config.yaml
merge_dims: false
batch_size: 128
final_lr_fraction: 0.1
Rows from block 8, named by matrix and row number. Rows with one number belong to one channel. Each number is 128 + 32 x the weight over its row's rms, rounded and kept within 0 to 255. All counts start at 0. Numbers have three digits each. After the name is the row's rms in percent of the matrix's.
# convs0: first 3x3 conv (model.blocks.8.convs.0.weight, 256x256x3x3), inputs 0-23, a 3x3 kernel for each
# convs1: second 3x3 conv (model.blocks.8.convs.1.weight, 256x256x3x3, transposed), outputs 0-23, a 3x3 kernel for each
convs0.12 082:131129126112117116124159134123128127129125123129127111125128128110129129127113140126130126118130123117150136128127128139207108116130125128130128138128127176125128129128127127119147136125131127129128129112120133153087128129125141129090138127116118114123255120000127164102142148106255001204132128130129129125126153152136147113138129129116133129137146123135129141155118116128132135132135126142124132116150119126127124117153139121137133124125129128125127115131143128128131130124125131129135125126130120127122127130135000041073247255254110130127124128131129116127131118129126138129126121129133147132126129128127128126209139127124125128120128131164084127
convs1.12 058:154126129129129113129130124120165122119123105121125128123041122131126114128128128150108134112136131129116128123119118238078047126126121110125129128128112130140131114142099129165089128128130136115075134132131122127125132114140237107135101120128149114119255249099141124141144134130000215255216105119106143121125117192121135128187097128120124100128128129131119138141138128125127122123139150128126124122130127137123069120180094133124127118107129127130127128131134116124133121132122127128133162133132124130139124131128115117142125255122129128128127145131127138133127124130124127128116127127128117142179125084125107130130124128110130102127128165113133124
convs0.13 063:130113138133139080130138133126139131102123132115255128125108159130121106139149193132139125145145131118096118125124114132127120143126131128123145125126128119125148128162099121124133118139058255102165127133143140120123125123079097127142166113088128138073113127141126142129150142125255081128159127116122126109118120124138090147126127146119122122141114143131141165030120128136131138128195060185130070130174020127134136127157127112138112126151117157114116208141169099132131124094175100174127117126138116145114023186135137147128121140129133110119138144128127105123128117068136129074255168122129090110117145111130087150178129170255139051114217084000097103
convs1.13 106:142074103130128134143133110210104096136153123123127161137128130128127142130125130126090000120140116127127100128144121128151128134116133130127132163116118132133108158137115137118132137136124136122121133125124100138135123129130130135173128136118127130128132120201090143121128127128207098184135128143120123131132131154136138100136118125135128124133124125127126125127141098131124108252154162129104005127140136130236130121134131117144127124130156128116123126120135127132128122127112122127117134121141128121126124113122133116079110145114104113157118124172107160103136117116125139127094139129108124143129132130122127132128130132138136129136143128137000224
convs0.14 104:141121132135126120119123131110128128128131125141128124129128129124126129133144129133128123135121124130118119120140112124128131127128121130130128131129132123126131134126128132116131125129130126126099120118121131098125156123143130127127119124158131102162130133128117134126255000089140255125131128128135124119128125129126127125126128128129126112125135128124169095137124128128138128135142134128125104128134110129118145133128129124128122137128125126107126131115179128127129128125131135119133127128127126130121131111128124074129124138108128124140129125131129129128127128130125128118115128123133122118128126128129128131117154128111140128110132132111117125
convs1.14 054:123130110133142140125100127145255094136134110118136111135142127134121114118131124121132127126138069128121135128137138122128137080091183127130126108128125127128127127130140127139119123127136110121119057168125134133130135129114116088132105141127126117131187123127216138155113138132000172133152094255127137113131156120156120127129146130105124121123147124140163111135109118132135132128110145120134127124104126144151127108133137123118146129090137145136126128129120120123130114122126128122133112125141131124128148137106136133130114101104136124058133112123125127133133122132209152114127135132135127123124111136127120115132120124104138130122157121124162119
convs0.15 054:129121125138078157079117146055113125065161135119162127109109133133094132198100115128105113120094110158078132117046152193137118144122149129125093128126127148079140180125146195121099104155139106063165124127109158103120144139122145162106146131123163109130122164129127123136132133107156118136128132127132139119150109129128113119120116135089117101164105127090159126117088065095068101100139132023144076193188036161140146115158117131108205067130201229055117087127144133127144170129131120135079130141127134114117151166095178146095130144127129141122064126142192129124081161121126138124100088126162000200157119103132127127165098124089149141075139108136119127
convs1.15 084:156119150076123124120129149128132113159126124129129147123129134141138132128113100113155123105127206119126128119125126130141147113136122111154127133131121157137133116133112144117130122143124127161105137129110138148119129102127114128128105131127118134128154129127178201126126116136146151085118145128133141128121130128089146129139132135126127136133188134117116127154107135102167118149043136123098114108026150119137081129018129066112138129109090134119140246109130099125165128132168128135133136115126126090127131141143137124131116100125133115081107000190073255163104126162124171168146145153135146111131116117117132131141131125138103159163120087254128156
convs0.16 072:128107121132129140125120138138138123129128123095128128126128131129142129125126125129136124120125136117116134148123139107146115126127119138149143126126130139130108134112123130121122096128141125136118111109066122128132161140127124123123129131119139127121126127124130113126116157150116153121128134118138126123131134136130110126127132128121129137124103118135134131121115131128127125121131128129126139150127138117125124130164124116121115134147129122128128124145129130124128126098118131132137135128130131131116163154134186246255000000076123128128128126128123127120148128129132137126114123124196126151128129128125127136116131131116126127093140124179125117
convs1.16 042:076128125117129148167112121000130109140153126128138128123137133139134110125130119130111121125142124122129140111130114121138131106102114166130137114098130125128128133114128132095088224132134101100176138150055129126135099114127128126148127141087130129136200146090161148144129126132081122173229069183130134140122133120124139132142133113155107128134111136131128130132124118158129117124127121136135112131147126132140134209115120139152125117154087128151162130127160125124122106116121120130137139126128129116125152095116123108066144167160196127134124131128101140128125127153137110068124129150139140140152127135165130130126114128002158190123255127124130157
convs0.17 093:107135132125127133135128126128112128135133123147074165126149133125103124127121122125132121117119128146121136126127155132138135161120116132139128128127140130126127120132135117129138129138109236114105177099133129119129128176132130131128128130130124127128123145128130127124137108122137119122128130125123126117124138127131118127110129131122134129126137119134125125131120112122129131072122167255082000144102121128129122094171122120134120127129109104122127123132141131126156136130105129127128128128127127125128124159130083124194127141133124136127128131124129125131123131114129090120112121120137128077134131128134235128123131142139116137135129125146101122
convs1.17 065:130108132136120145162136123091146129110136118145096157123147120132125125148114137133111126084109125127192118119127115128124123124127118130143133122168115125130129125129130128146129140129137135099135128085125132119124117132136115140135084141255128128126088132145122145230133124126133099132177127161128121164128109138121108128143129115132125093109163113136129131112120130121148134007102157091255168123170181120143121000148141121109136191147107087199107094120151149128123127135116129155119142112140131123134141145114128119131146089128120086144130189047203110119143090197130108130165072135151136145140158124130128129121125130251129079201092043230141083
convs0.18 119:143144128152122143136132124133143126125119127132126127120129129119132138130127128134128129124119131125133129135131120129130130119128128128128145133122128131127127141044128130128130128127124132143118103127139088145133118058127129127132120142132093103150139133121126122128122000254112111127128127124097131127131127131132125132139131128138104129129137138129128141121130131131127128166122124127128131138114126117131125128122133146118126135128138129144123140117125127129149129130130135143134134127127131124129125136120150090140159153129126129130127128131126132121124116128124118132123129128111158109128127127135133110126134129125136124125123127135127116
convs1.18 074:114125135141127103128150107174136254130119125120160111148113135137125126122127122125135128128128134121128128128128126129129126126162122128128142128104146128135129127128129115126128135160091126148127161115094124145124113123128124127128137137139130127124132134122029152201129119125124138159255137032120127140143102127136106121128130129129135105130127132126140099129133130127131140109113128138129128126130124135132143123132097134134124145091141140135117123105150112120121122126126129131129122174122132124130136153124128141128107109125098118124167111131146132131118128119129099128117128138127127132128109130119127121128127139131175124106121148144104134
convs0.19 063:139127106113139128127126147142129120102121128172124127132106156105125158113131123124131128117142146127122150107094128128118112154077136116139139117130126119128118142120125140119128146127132102128121127142124124108127152105130120125144137100127129159138129140120128127124142107118135100142127127134114128127132131116117151119113146141128136106122125118144113126122155130134139081165098107130079119127131132120144104153106149102165129105124143128127083102132130109126134123121143115126158118127131150128135161090135129135158144125128135129108119145123130139150211066172193074133182179095139112130141114129125123128125000205138115149117131128102152128
convs1.19 075:125121120111139165132132098129116129124120127138131147148121141131138138120116127122162183139124103135134107131133141133073117138118128118128127129172120135128142133129133127128130124138098136132131127120128116141104129135117124171126126119125127130125125121123157080139129120110137136091108138112151126134121133139116149121134132121132122120127115139201169129132150059136129133047128130122098097114070136115116119255149113081161123147123131131172127167105131105126135140119138143126143145112119129125130133150116132128131155124162129118128098074180111128163134121127117119130119148138147125159127132124133143136134133139144122167219063182115203255
convs0.20 063:131123128125139130128127123125130133152129132126129152132121130126129132133096123130111128127124122124161097130140122130142126125125151129128123127131142124128123125127128129145130129131148167126129167118119119134135120127133114131128128133132113131133128118129131123128126121138117150168128125128122134135125146129131137115110152104121128126137128111120102132131127124143124124138133098138111162141166114125131128137137129123125132098104130089126156180125124129128130129117139127099127105119130113128128156110099142161139135124107127121144126124129125130123125116117128121157129084150117130167103108130114081106103132125134109132117148131099140129
convs1.20 046:103129120118128151114134070163106115093092128146162087129133124128129129122127128087115139117132135136153154130131128108127130143129136137128130114121091112119109119130133126124130105120110132134113110137155149115123138133129126127131072117132126122124216129068251119126124128131125132146119179107125140128111130134128133072118140144125129112129149138155128137099131123129161133130128118144150103056144065126126115136124158099118143184129150117152110165145141122146130122122123126106118131128136148148134136136136139114111127148130132121171121137070156140129127106207118122138175134194119123104128127128138125133124118127092128128084119065082140099
convs0.21 067:128121132116118200062107138132128128119115129122094119128127140113136129126138133128127128132120129133120123140138151121157108130163140128143108136110132161117119130121142115114127156131113129130123104130110053120161140149153143138131128109127155139131130118113127128143126050184070049117131164128127132136126124130128150132113132123128127127148143136124114127122126165128132141137128128138133140125144096130127126107117126087128175134121128125122144123142145128127125134128121123146115128131133130128126115128136105111043175255255132155119124126126128128132110118122127122130134118125128145147127123130126139118126131151103135127125120129207080120
convs1.21 045:125135179158114144148113123127181105128129129104136154116127128119115134128132140120138117130128134118127148107112126119132138130116133141127128105129108133129128239117137129105113109145141118082139142131154108126134123129126119166070103129126135111120175255004073255114180114028175100130019102171120128190149126130119131124147137125147115107152102141123114121119120084128123121141122082085131132116144144140199119171130144128115132100164117135200150129134113125129138090119124123115134131129135130114101129127133136213143255171176115050107129152122113135152143156115120174152130131096147127126094127100088125138121131128028000134127106136136143080
convs0.22 169:128129144147126124128123125134127134130132128106128181125125122122125121131129135126128130127127125129127127125098132131115129128125127123129133129128126112131168148112208118131131130116129132124114129129127110103125113122136127140132130127129143164255128129130127122132255196255131139121122127129132125128122127131130124128116119121138129126127129124126127131120128127123122127125125133129138123135129129128127128128139130120119131129127128136124133119123120128131129126125131130125128128127120128130129119120128097119150145133131128129128120129131129128128128127128124128130125125103126113133128126129128126128130127129112125124084130119131129131
convs1.22 301:127118128135127126126130127161138070126126127128127128128127126128127121126127127124126128129127127127127127128129128125127127122152161128124127132130131124129127127127131127134129130124127130130126047171141127127128129128128128128116130112134128128130126128129120127146128142132130127130158255074128132128130125126130000120130126130127139128127127123129131127128128129122134130122127138129132124125128129123123133120123134121128126124121134126134132123124126126135128130123127128128128129129126125129131124130123131126129135130130130135142130127124128128128126129128124124122125128128131129125123125132127127132121128129155134137129128128125128129
convs0.23 163:131052130137125129129127128127133120127128127129123128129129128129120127131128123127128130126131128127125128090156128128131131124128128127136135130131131113126129130132122133128127128129130131127121126128125130127123132103128129127127125133128039114119127127130128129129000000110126132131129128128126128130129139128128125132128128137122126129107126130129157246127129122123123129136137127129127129122128130127131128117129128129125135129130127128123123125130127128126128127122127126127126134128130123131128134128129185191143105121125130130123128119128129127123118129135134132127124127131124122128128127125126127119135129124134125128106126131097131112
convs1.23 092:126137139123115138126120123128178121110133124138118128128129126129117121137124128117132131128128131132124128125112137128128132031143121150138125121109103130113136119122131110129128123171135128128145132123129115126140127143125129134126132139127127133128132117115065165143117125124135130120255136255128152116127135101121129112127122127129099128130127130119124139129139132129122118139124125111128140132125129113136127121121141115121129130119125139115116118124133112121129128124133127129124141128155115123127122128143125132135128133138147162064129122148147129106126129120129138106144137134127126125115128128126127132131129124127094193128130151136130128
convs0.24 057:114130128145122128137143102111088130120132140126069072132153125158128113131107128119138128111160121128112157095128116106094129118123124115130126133127074114134111130127121132141134082137126131127189145154145137125137147134155125134128125126142112147142122118147124128126116140133130128120129129125098127171090141136108126133137150126133123123127139124124130124116128136121138124106255055255052107129153163126141127135122122179095142127136103125163124198103112114129134129118105166127132139129132146108118103160133139136136122128133128135137148054128120114148150094190078236124255077126034123175098123117082130141155135107255126132129111133129084131
convs1.24 063:136129120138117074104133121104135110120103175152255116121131130139128121121129140138112160135122115117195139127151116129128128119127133118133116105099188122138128114120131135142118131134123130133106162156128101118126131128116134126135104130124126133124141123125106113151138131122169133131139115155120119135137091139140112139143130130128119122131127129128153114122113152143111148132112153255097084150126132043108121125204132166127137125155038128129104140125161145138141135158143146156105140128135132124100130131110125126134139131137128133118103148075133122182128114076094150092204105055129107151130133137141126132123128085109123125089128055048169145
convs0.25 106:129126128114128128126128125129130128130128129131116140127128132132124130112128141132129127136120125125133128124117126129118133131124127129126124127132126133126134128128128121128156130121127126127143146137136127120129122125119154167098124129136131108129131146124129132123131132150053255176127121135128125130106124125128129128131127126129130125132125134129130126134127130116144134120128132144133118114119146126129137122134130128085128131137124127127153124130124124128129129132126118127120127136128128133129125139110131119155104119143135138136131132132124125132120130128126144128116147120124128132127133127127128118147122121161124123129137125141115131
convs1.25 060:129105132135127127132131128144142126079121140132121128126165128131123128123128125114104144124125120126128125128128126136136154123141099102131126113132141128126130112125117121127128128127129095128191102126101138116125127127128089126162122140127130126124039120179131124134128127127117000209196112118099129120122104117161128123127128128119136145129097136136128132125153129133124130123132117127138129132111105126148130130104125127126119129113125134117126122128126119118115122129129130129137127127135147171118117110126125126133145153119111120130102121134128118120106137132126127143113126134168131119133127132134134128126128128144160119138127128134117122
convs0.26 107:137139220126129123115128133127127126145127128124120125123128127128128120128127127125124128127130127122127132118000138131130130127128128122119126130128155128142127124168125123130129135128127129134129132113136181142132131121142128125128139128135111151239132132118121145128255071000137123129121130128124129133119129122130129128127130129126148102134129133150128125129134131134128128137127125127125132151134118118142126132126128130116123128125127126128123114124132128119129131129127115123130127123122130129129125128129190255235155107135124127129120139128125131128127123133110142136124137120134116141128126133126145129137128129128128130117145132150202135
convs1.26 082:149129123125127130111120131165000204116148115137127122126136117119116137109128130128133134117142136128132127125137123128133122135128083132113129126123059129130127129129122124122142125133133136131149132074093125139129122129111119129129134144146121127132129120131027255127114128136144125121118093132128142133096135125121098145130129116123117115136131127128109140135126122133129130131141132126119125135126128123127139123122211129129017131137132164137126123139128132149122136128135112128120170130113138146131100131081117124127118107135117215032154095138116124136125124130163138119126122129129124134136130126166130128147121136123121159115145131128131131
convs0.27 081:122120117131132139118130136127129120128121125110133130129129122128122124128122141140133125127141127142120129140103123126131134131123126118128114147131130128130102110128148128109138128127128133146125174113128125119106122127149130114128148128115109121145122118141129127127000137169128121124138127128114130138129121121114129126126134118130101127127127133154116131131125127127122138125128134129120131124139129103133134128121129117140127125132126109178125133127136116129129127122124134140130128122134133128128114138137131090109121124116111128128134152128128127135129125137132139122126113131143146131120131131138127124134125128142131137115131129074122127
convs1.27 044:130126119112125130122125126129181065125033160149127117117133135128140115123145139142103160132127110152146125123128156126121132127093105093107161122104131126133123125119137091096141127129144128122103179129125111108120127125164123137123137153127120129120129129134196073128138092119125127118088181111120122137127117144137114129172126137126120137131104118091115128137156091118125142255145135123104117128129115126119119138118139128127116127181079126133120146126128123129255129108127117115127139123128129128130127130121123137131157126123159122126098125155160138100100123140144140127136120121098132148132139128130132126131135140168110139127131130127115123
convs0.28 075:119137141127127119141116140123129125129128132131143145125131127113121136126140132127125120128135124123116124117120134120126129132121129121136107129129129128114130130128151125127125127132127152134143136110140141105124117121136118128135127121125006105111130127129110132129060140080131123127124131128128105134127117136148127132127139113129124114127124130131129135135126128136135126129135121137117115132134134125125136131139129117144128139124135126147131134128118119124134111133129131134133128120135126144128106126137136132139126134094128128126133129130151120128133128131147122127124148082114115130132126122124134131127131117117123127128172132149140154
convs1.28 036:133110083120115125125121169152059132118116208184128176131116154131125161128133120134127111128119140105127114130112133124139130059135193128154135115126151134134137126139138124137156128124124123137142107128129081119155126139164122126136125154065126051124110106117221084043127097124137133133066255231130123135131115128132101179130142127128128117127132114125102121128090128133160138113117148098132133121133097131140162114114157129125070124099139156137085148135125104085106126129116126116137109168133171142133083152143140114139121117124155165255146109183104108135128155117111176152142155123126117117137119123104132126121142121135172072176099101147052153
convs0.29 081:122124148117120128134120166138141147144126189128119114129133130123114128123124126126133129142124128162135127121131127113077140128128123136124129141146124120131127128130140117141135136105132126135125117073107041124126131129127041143154120121140127152134056132131136143126128134120101097170134128128115128129112137126130116135119135122127126121119129097128126128106129151127129129128000125123121152133126144136136125119138223119133141111130110123136118127133109128131128113139144109131141131129127126138124131148137087113129137255196115128123142116122125138132135109137131108137129118136137119106127112120123118128142142124159142135127132122065155131
convs1.29 053:124151115099135111097125111123145144132156151104128130129115129137126126130123123148119138137100130123144122104132112165117126148205140125101104130127129131144138121138117112161128131127129176149080118133147139150147141098126126124126126144135119130144054126156126110130112096145255156147219169081129127098117112149128124133090110137139099127129130112134140141127144155152119118113126135128137156103136130126136127086141145127129130128089182194130124112124132122127129132118113125128128145128121118116130119129129115134116177118224124131125103128126255119119115099104125154126136158118115129180110137125129115123117128128190199052140130118178132106
convs0.30 035:114130112140126137129134128149166116137136139108129126125130146142124117188209156114100127136124137119108070148120153131111115137128119128133137120126141129127107127126124135127127108129113104137146128124165093129162138125102131129068092123136160093131129103128148130127126092123140108096128128120144117133131130129113130125160124117115122121128124127124126137145144127120127132077128136127048070131125123129105129133166136089114173131114117120121145176129144128128108128123122034120166109126128123122111224146157185106113134132087127123132137098127125121138024187185128156115094211146255147111127125125109216239156097128116133052120131092095086130
convs1.30 035:137135129111115149121146147112144137141131149120083099137125131126120135128125162118155128098128191133154200131127135123142152110092148154134152127138123128129119128132128102128128145139095133135137136131122127133141128131129126121075124094129128128129127136129130153155105127124099076124104189174129124127124128119129116130128110128133128140116133141119138137092117066171154000133129128128158127140147114147116136134142108087131139126175128120137162151114107142138184128127127147131153119127126126128121110143114140129127172167142106120132136107080186127132061000255135119137113082116136142167137126117130128129114128122109070123092167136120141201
convs0.31 058:134142128255124126136121126127127127142129132114130129128129130124128123133124124120130129132121115121127128115108123116208135135116125115127128120121126124127119138127124129118133114128136126128134107085109143122125129121113149098136126127133117126103118139127126134142109129148158111126125124125138133123132119124137138127128161129100105112133149144123128114137147131130119142128138127095128132122133145128125127137116130145125117119135122121111134132148121133127134134124141116132129129125129124110127126128126106118108255255220076102132134123136135120121115127099127150126130113096118134123130121129117109125117129129136129115140133111122030120
convs1.31 037:157116233150127132115111130131112230107113125143131140110154136120124135128140127133138123119121134143123120127136091059143158095122130101099096130119130132128115130125146128156143120129126118139095141122133122123128148141120064185138137128128123131130166098132062121138121129141143169015137108175139123103082145142122137125120127128129121106129121131130129108131173132126112117108177172122134142125118127127124122106109166115123127155105111136089160113149135117134139163127116129123121128156133119128128129128129128109117175193210130139128146150105186169129110126130133111117131146124127142115134132126128151141126137129161113129181009123129137125
convs0.32 050:091154132147120129126133116137076102129124119091118149129123128123129129155126123128123124131120131116132139116124085129118136125134109129146126125128135133130135126123134128143127133126118146119116132135137127086094152195192129143142122129128120145142139129118136126126127186169149013136140126126128135143135127106143128120117122133142105128150132132118122127112131133148124121071122127118125167121000080139131125135116121135146122128143126128111142124109142119118125117091130133138128116102165132128127123144152000000000187135165120127124126124127119121127137128127135140123135120180101142139177097144128148145148117136136084128054116117127089124
convs1.32 038:135100049096122112169134126204111115138102120110139142133126078049126132133113126125048134142111125071121127136124154174131120146106127140101110123136133127133149130124134132118118127138106106116172148128130136126107119127138082128084135121133124128123000190169160194252129126131095022131097160165135118128130130128120123255127133136127133108110125107170127127136127114126087175125127086084052131189120116152138145140162067134128128103143153113130128184121124090130158117152124111146132141148125142121126124108133117125141131140128127122145114126114201102116152152138122122128081169147061113155130127128121138136136124144129182169127097179143111148
convs0.33 058:129128137111185126099117160157130132130128108088000072122123123129122119124124120118123110119127108109128127137115078130099129116126101131152179138130165100114122139125124129117092133136115227152255133133134113054016128152132135137138111130149138124122127142114136139132110160113141122125129128128134115140140131144093168135126000099152165128127134144156128083116125172140110125140168117237148044255042000141106132127132112120128186100125128127111106136141172132143132128133123126144136130153151160093124133118129128073148139124134134133127116114143131115053127128116115128134080190133132122105102141121148138129124132135255135123169117128000153115
convs1.33 078:138113132128138127132122137116155120111175144103156117123125124130121118118117124116160107127122131128132123134142107112122129119132063130132120119144130114136129162179125132130125141099119132125128150129116132198121104125127147192150149123141127127143115123136137139139129129125125134111133172142144117168123105125117116079117128102132140127135127132132128101099134126126144116126255123140000000139121000120255128123125115140132151148162148109121134108084118123103087131138125120134127121116130144086121126150127136121128146143131142150107157131113052128174135128107115131088128157255124115123129123157124136126136098121141129114149100154104143255
convs0.34 119:133131131120132117129128125124129121129131125119136129125124130128144133147127127127128129131129130128138124127127121122125122128130130128131128113128124133137143130126130146101142126132122127129116123131125120139121128125123132096135121138128121125129126024146129122130118137114147038135131128126128128129123136133123128130133132128130113126137107159128127126133107152132128127121154129128135126136135115125135131132128134128126127127125134120134121126131120129127126135127124129117126128128130127127134127127130128122114122127135120121137128129128129126128130124119127136132121132150127130137127129128128125127131165109128140128137141128125132129
convs1.34 053:089131135145101113169107128135202074118183129128135128133117145136125128127122130134130120123128138118122136123132143077162135119162124157123135129122129123133127123129140108129126128129120136227129124114129128117128131120149149055132140121135138130137000253160187155034128130123000022130152111110143139129094128119103119129113112128117153130125131123106121135121157109125125136109139131125130137121146126085156127119130136125131142134122143121141116111140127130124129118137129128125132111146115130127159137134128135123155115153140132129138128149087142118137129068156105133109109149129136128124127127133130128128140130120150117180125105118121129021
convs0.35 049:099121120133130134101173124135117115072108157116147158110137139167111140137108123148174138131116130189121146127015152127120136130138069124126150127124127119125093145126116114121129035154128129094130184113151128132117085101123111118127177112119127087094111128116116128130127129127129119140124134111114129117134120115109126138095094127154124129124139160145117141128137140139129129005194113134255043255078000134122145149122133208110146141101206147138126159069169151127142133127136129130124170136105139110118131148126120072136131131137122121129116127114150091107165178112133106112142109142154150123127152124141127106184162138155160114181132162146189052
convs1.35 050:114102130117139137138142233117158112100122170139109185106153130114128130128132130105106124127136114131115154119135154145126131118151124130146135131032146121095145140128128127098122105129129153119114110129137133131131127129128139161131157127124119128133120128126115117115124127127160118127154146138127124137135128121132104125137129122125139157107124176107100126121155111141125122153095121122093121147065126098110121135123109106131121104126130085125119086146127141127183152255135144139095136143109134145120041130138102124128114089118132128155000072254123087255155134087117103111109140117129187113132121120135131134062130118207101098130131126140126152
convs0.36 125:135109128145106142151120124129122116137087170111127131138131135120127133113129067135124136130158128111124122121134151126129123130145139110133135127127119132127144128125128127125127136132124255124132133132109113132114131125125119135123126128121132135128120147125135128126135122128115132139126123125128116128138128126128126117125144129113132129131128123130132108124150135129121140255125000136104169097157126073107171123134120121142129121131140103103139125129129132129080120117128104141137130118131122129142127164112112126116129118131144128128127169128192125124115094171176107124146128122120111151119136118126132125115132128142135118140116121151119110
convs1.36 139:126102123123128118141122127132116129129147114123162127096113129121149130135130096128255125157110125117109126139108126134128134142126121126128130127151145129150130130122122134123123114130128128128127134119130125117108124127132120121127122147112125127126133128061128102132132124125128127126133132124121130133120126156139129133125129126129131117130119128237080183186132132118126135117115151109134120104134117123136122125102124115128138126176011173121122108156113070121172123124128123144127134126144128123134126124121143130126122114123152126118254140255000119010125128106137124135207120132137144163133129125131127124141130132157131120183127095147112206
convs0.37 065:095148135132125134130129158159133151114130148135098099137129127128133127126141119124108135141118129135128127150117104128119128122126135131132129139143126139140141126130128121114143128118114101117129111127122111171115127128130129136130129133131120125199134130119141109129151134000128129126129142128160140127123129130114128132081076129164135064126128133143134128131115146124127125143116148118133125144118099126102135132133128116142127126129136132119133134130135127129130136123116161128128121123128123126130138146128251204255129121134132131128132145128128128129133123119123126128126133127118129121126131116144134144117153123152129116131102125142000121
convs1.37 041:128111167134099114127128122056040208114118113103130128137139133115128143128132125128117136135119115118128131128128142128122127113107133121118120092132139108125140123138155134128132135142130132136127126060034123128148145133128000130129134141088144138125108131167136112204122118125147134098255149123119193128138126126043102164115144128122126139131135132114095119123114128135134134167138119133133140115122139063108217120129121125125119133101049122136133130150113127131083117128119132125110141147144130133145131133125142137114108112124126198143129161149123119142130122115102079130139139132128135094137124129128135142144129133086068118132111076129112163
convs0.38 209:138128128127130119129129131129128121127126129128129131129130129129128130132128125134127126128128128126134129128125128134202147123134128127121131121126126128128123128128129086127127126133126128128131126130127130116135128121134113131145130127126126128128128093129130128129128126129000160000133122127127125127177127132127131128141141138128142128111128142128125129091134156122129129129135128119128137115156135128128129129123128125124154126128129123130126143116128129127127125125127129127119128129128128127131129124130145121114011066131119112131132125128128127128130128120120127129127141138135135090129129124124130126124134115127128133121135127111141130
convs1.38 204:128131132120154169133127128135143127127127130124126138010128128127128128128126128127133126128134129129127128129125124080148147130131129132122152130127129130127128126131136120128127129126128089111138127129128127132130125132130138111129126122127127123130150069185128128128127127131099223009133126116127129129127132000126127127118122134000128128131128125127135128129129127128128129145139108114120131125134129128134106133132119128126125120131125132125128128129130128127132126128130129127133125127134121138123127127126128123132097147137126124127116126133134125122134112128134132135131139128128129149131134117123085122122128129128137124121136147129180127
convs0.39 134:130132129130130164132137124128128128125128129128128128128128125129129120129140129127128128119121124119126139133130134086124106123125136130128128113117127121131129129129128127122131123134129128129125118133127125061144130129125128122130124127129133128129125135129130134135128131132179113255128128128128128128130132149122151131125128131115128124126161142125126123125123168127135130129128127125132123128129133128128128127152164132127124129128130126127129128121126129128129126119119129128122128128132127126133146130124137122104119135146125139140134129128134128128129119125122128128128122132127129127123126126127127127128121156127127128121126124112126128
convs1.39 242:129128128127150143128128129121127130129130128129129128129122121129129126128128128128124122127128128128128129126123125137181129127129128125130133128129129128127128130130132124128124128128128000079131127128128127126128128128129130131118128128128128130129087128124127128126129128130129004092130127132129124127127122000128127127132131130000126122128128128128128124128132133128128129129128120128129129129128126126127132123129126128129128128128128128127129128127128130126129128128129128128128128128127125136133129128127127124123132135139130128126128129129128129128128128127128128127129131128128128128127130138125128128127128128128124215129127133129127131
convs0.40 051:129083176126121134142117134135138128126128179111114122103098131167255132116132133154130113136155129211152128115131124121126131133148169122138115110081122088120135122128127133132144128133137117101034121000133136132110128122131157130130127125128128128172128127141124157124135138120126122112131125128137118126142125123134097135130094107130139132115124133135194113116123139162119115115150146255072152206255128134128125137122130124146117116157095140147092152112086138155132128126126108144162132127149089130177123114131172099072124116124131122135150096131136133162108116217138048162127135114111143088126135127154140140137127112193118136127100126112149123
convs1.40 063:114122126103153140117126149124089124129109130173107135127112148123132120129131120131145126123110138131046125117130130120124143134184127128127133123124096135119141129140139131145136147161194121136142152140130099119138128148105142141127125122121129124126130143127134119082128132135141121123125096112144109118128137137112128086130128114135092140143124135125112131114171111129116120149057138255186140111128133156149129141223138068129129144128153119128139119161131119109061134090167133120134137130118108124151154129124132134134107130129136122131095165123148127109075153138129142112129124142156126145097141132128139154089130113160091143130098132185121157
convs0.41 169:128126128119210123134131114131129125129126128124128131128128130127129126126128129128129128127131135128137126126128128130135125136133128128128127118132126136122125128127128148127129132136126128118127133128124098123155128126128135163126130127111125128127041168151128130129122119115162113029120134131133128128122125130146135116129119127131130130226128129131131132142137135129127124128127130131132127130130110128128128128130126135108119128129128128127127120127132129128130148129129128131127128128128128131118128122128123097108125139124138142133129128128136124123127128125126129130127123106128127110125127124132127126132126126128129136125127128134133126
convs1.41 390:128127130118122149127128128127121126126128128128128127129123156128128130128128128126128130128130134128128127130128128124124154127129128129122123132130128128128128126125130127123131128128128130000125130131128128127128122126128124130138128128127128128128087135131127126128128127127079133099129128128131126131133199135128128129130122128119000129128129128128127128128124128128130128129129128128124117128128128131126126129127105128128128128122122128117128127128128129131125127126128128128128127126128002167128129129128129126120102125125128130129126127128129129127128128129125126129127129129128128128128132129131000128128128127126127092128128128128128132
convs0.42 070:132130113133131148128123125134131128128104129125113135137127126136115132134128132137127131127118125141115125121122111110091128114124114138130132134122114102135156131125148136130128129128127129129125128130104130157128126106126125110121128125131127112140122104130131128125154154133082131148121135128127128136128128128138123131128127131109119136147099127122120130124093129128127128119128127129121134119139133128132131126127127129125133133128128128142136135140110126117134122107133133124142124129126128132132123126137152222150133160122151134109115115130129128135128125121138134124124126121134112141135129125136137111129136134115103126125103128087108145
convs1.42 038:134120138133129148077127129040094128144126126138124110132125131127127128129129131123111142128128123130137127131128131148201081123129126161123131125137128130132127119129114134142149129129126092130143132144095131108133127127128116137082125085117129130128000159120119129102128128140255041011128077253156112122116142140114146141129117128127128128131131128125159137109151106131127129128126144116130129132089128144120127144127139132134101131178098114124157135126108156076131133132114128127124129127164118125131121122133153151136000173123103085169085127107129207031115124128128127075147128147103130142133141108128099130135122120119137184100121151129115136
convs0.43 101:115166098101141133086173129113117147151102130175130140191128130130111127113132107132131146141120152131108130134126129126133121133120122144118124131126139130123133146119141132143116134147103157115207129124119094126123131134131119138123131105130106130169104153117129128136209123111126123132123126131122136127122127126106138141131112140170128133133127126125128129117170120130139125138213109122101141072235115066159120098150172112134165161123076115229000113047187105131130125133125127110134138122128127131124157122127132104144130127127131117124128126180124142138164000154252139113129095179162140045136106138120106136108126135166135206120157152164128121
convs1.43 120:131148130130110122102133121132129110126105133103124119131128118138125128127130140137124255128116143148121131116128124127132141125132129118127125132126126128120124146128137127085138124127128129130131135116127103130132131127127129133121127110140128129128129118122120166118141127129128149130130141124128129132128129137138129129123130115133128125138119139133123113077127109132127111124122126158129106174100121118114089143128128124141144126124102120187092168122047127126123137123133110125130114116132126131116110128130123130113143137152125112156226000197099116168140150127124138128117080098117122172141126134128133128124125128116146131130143146105149093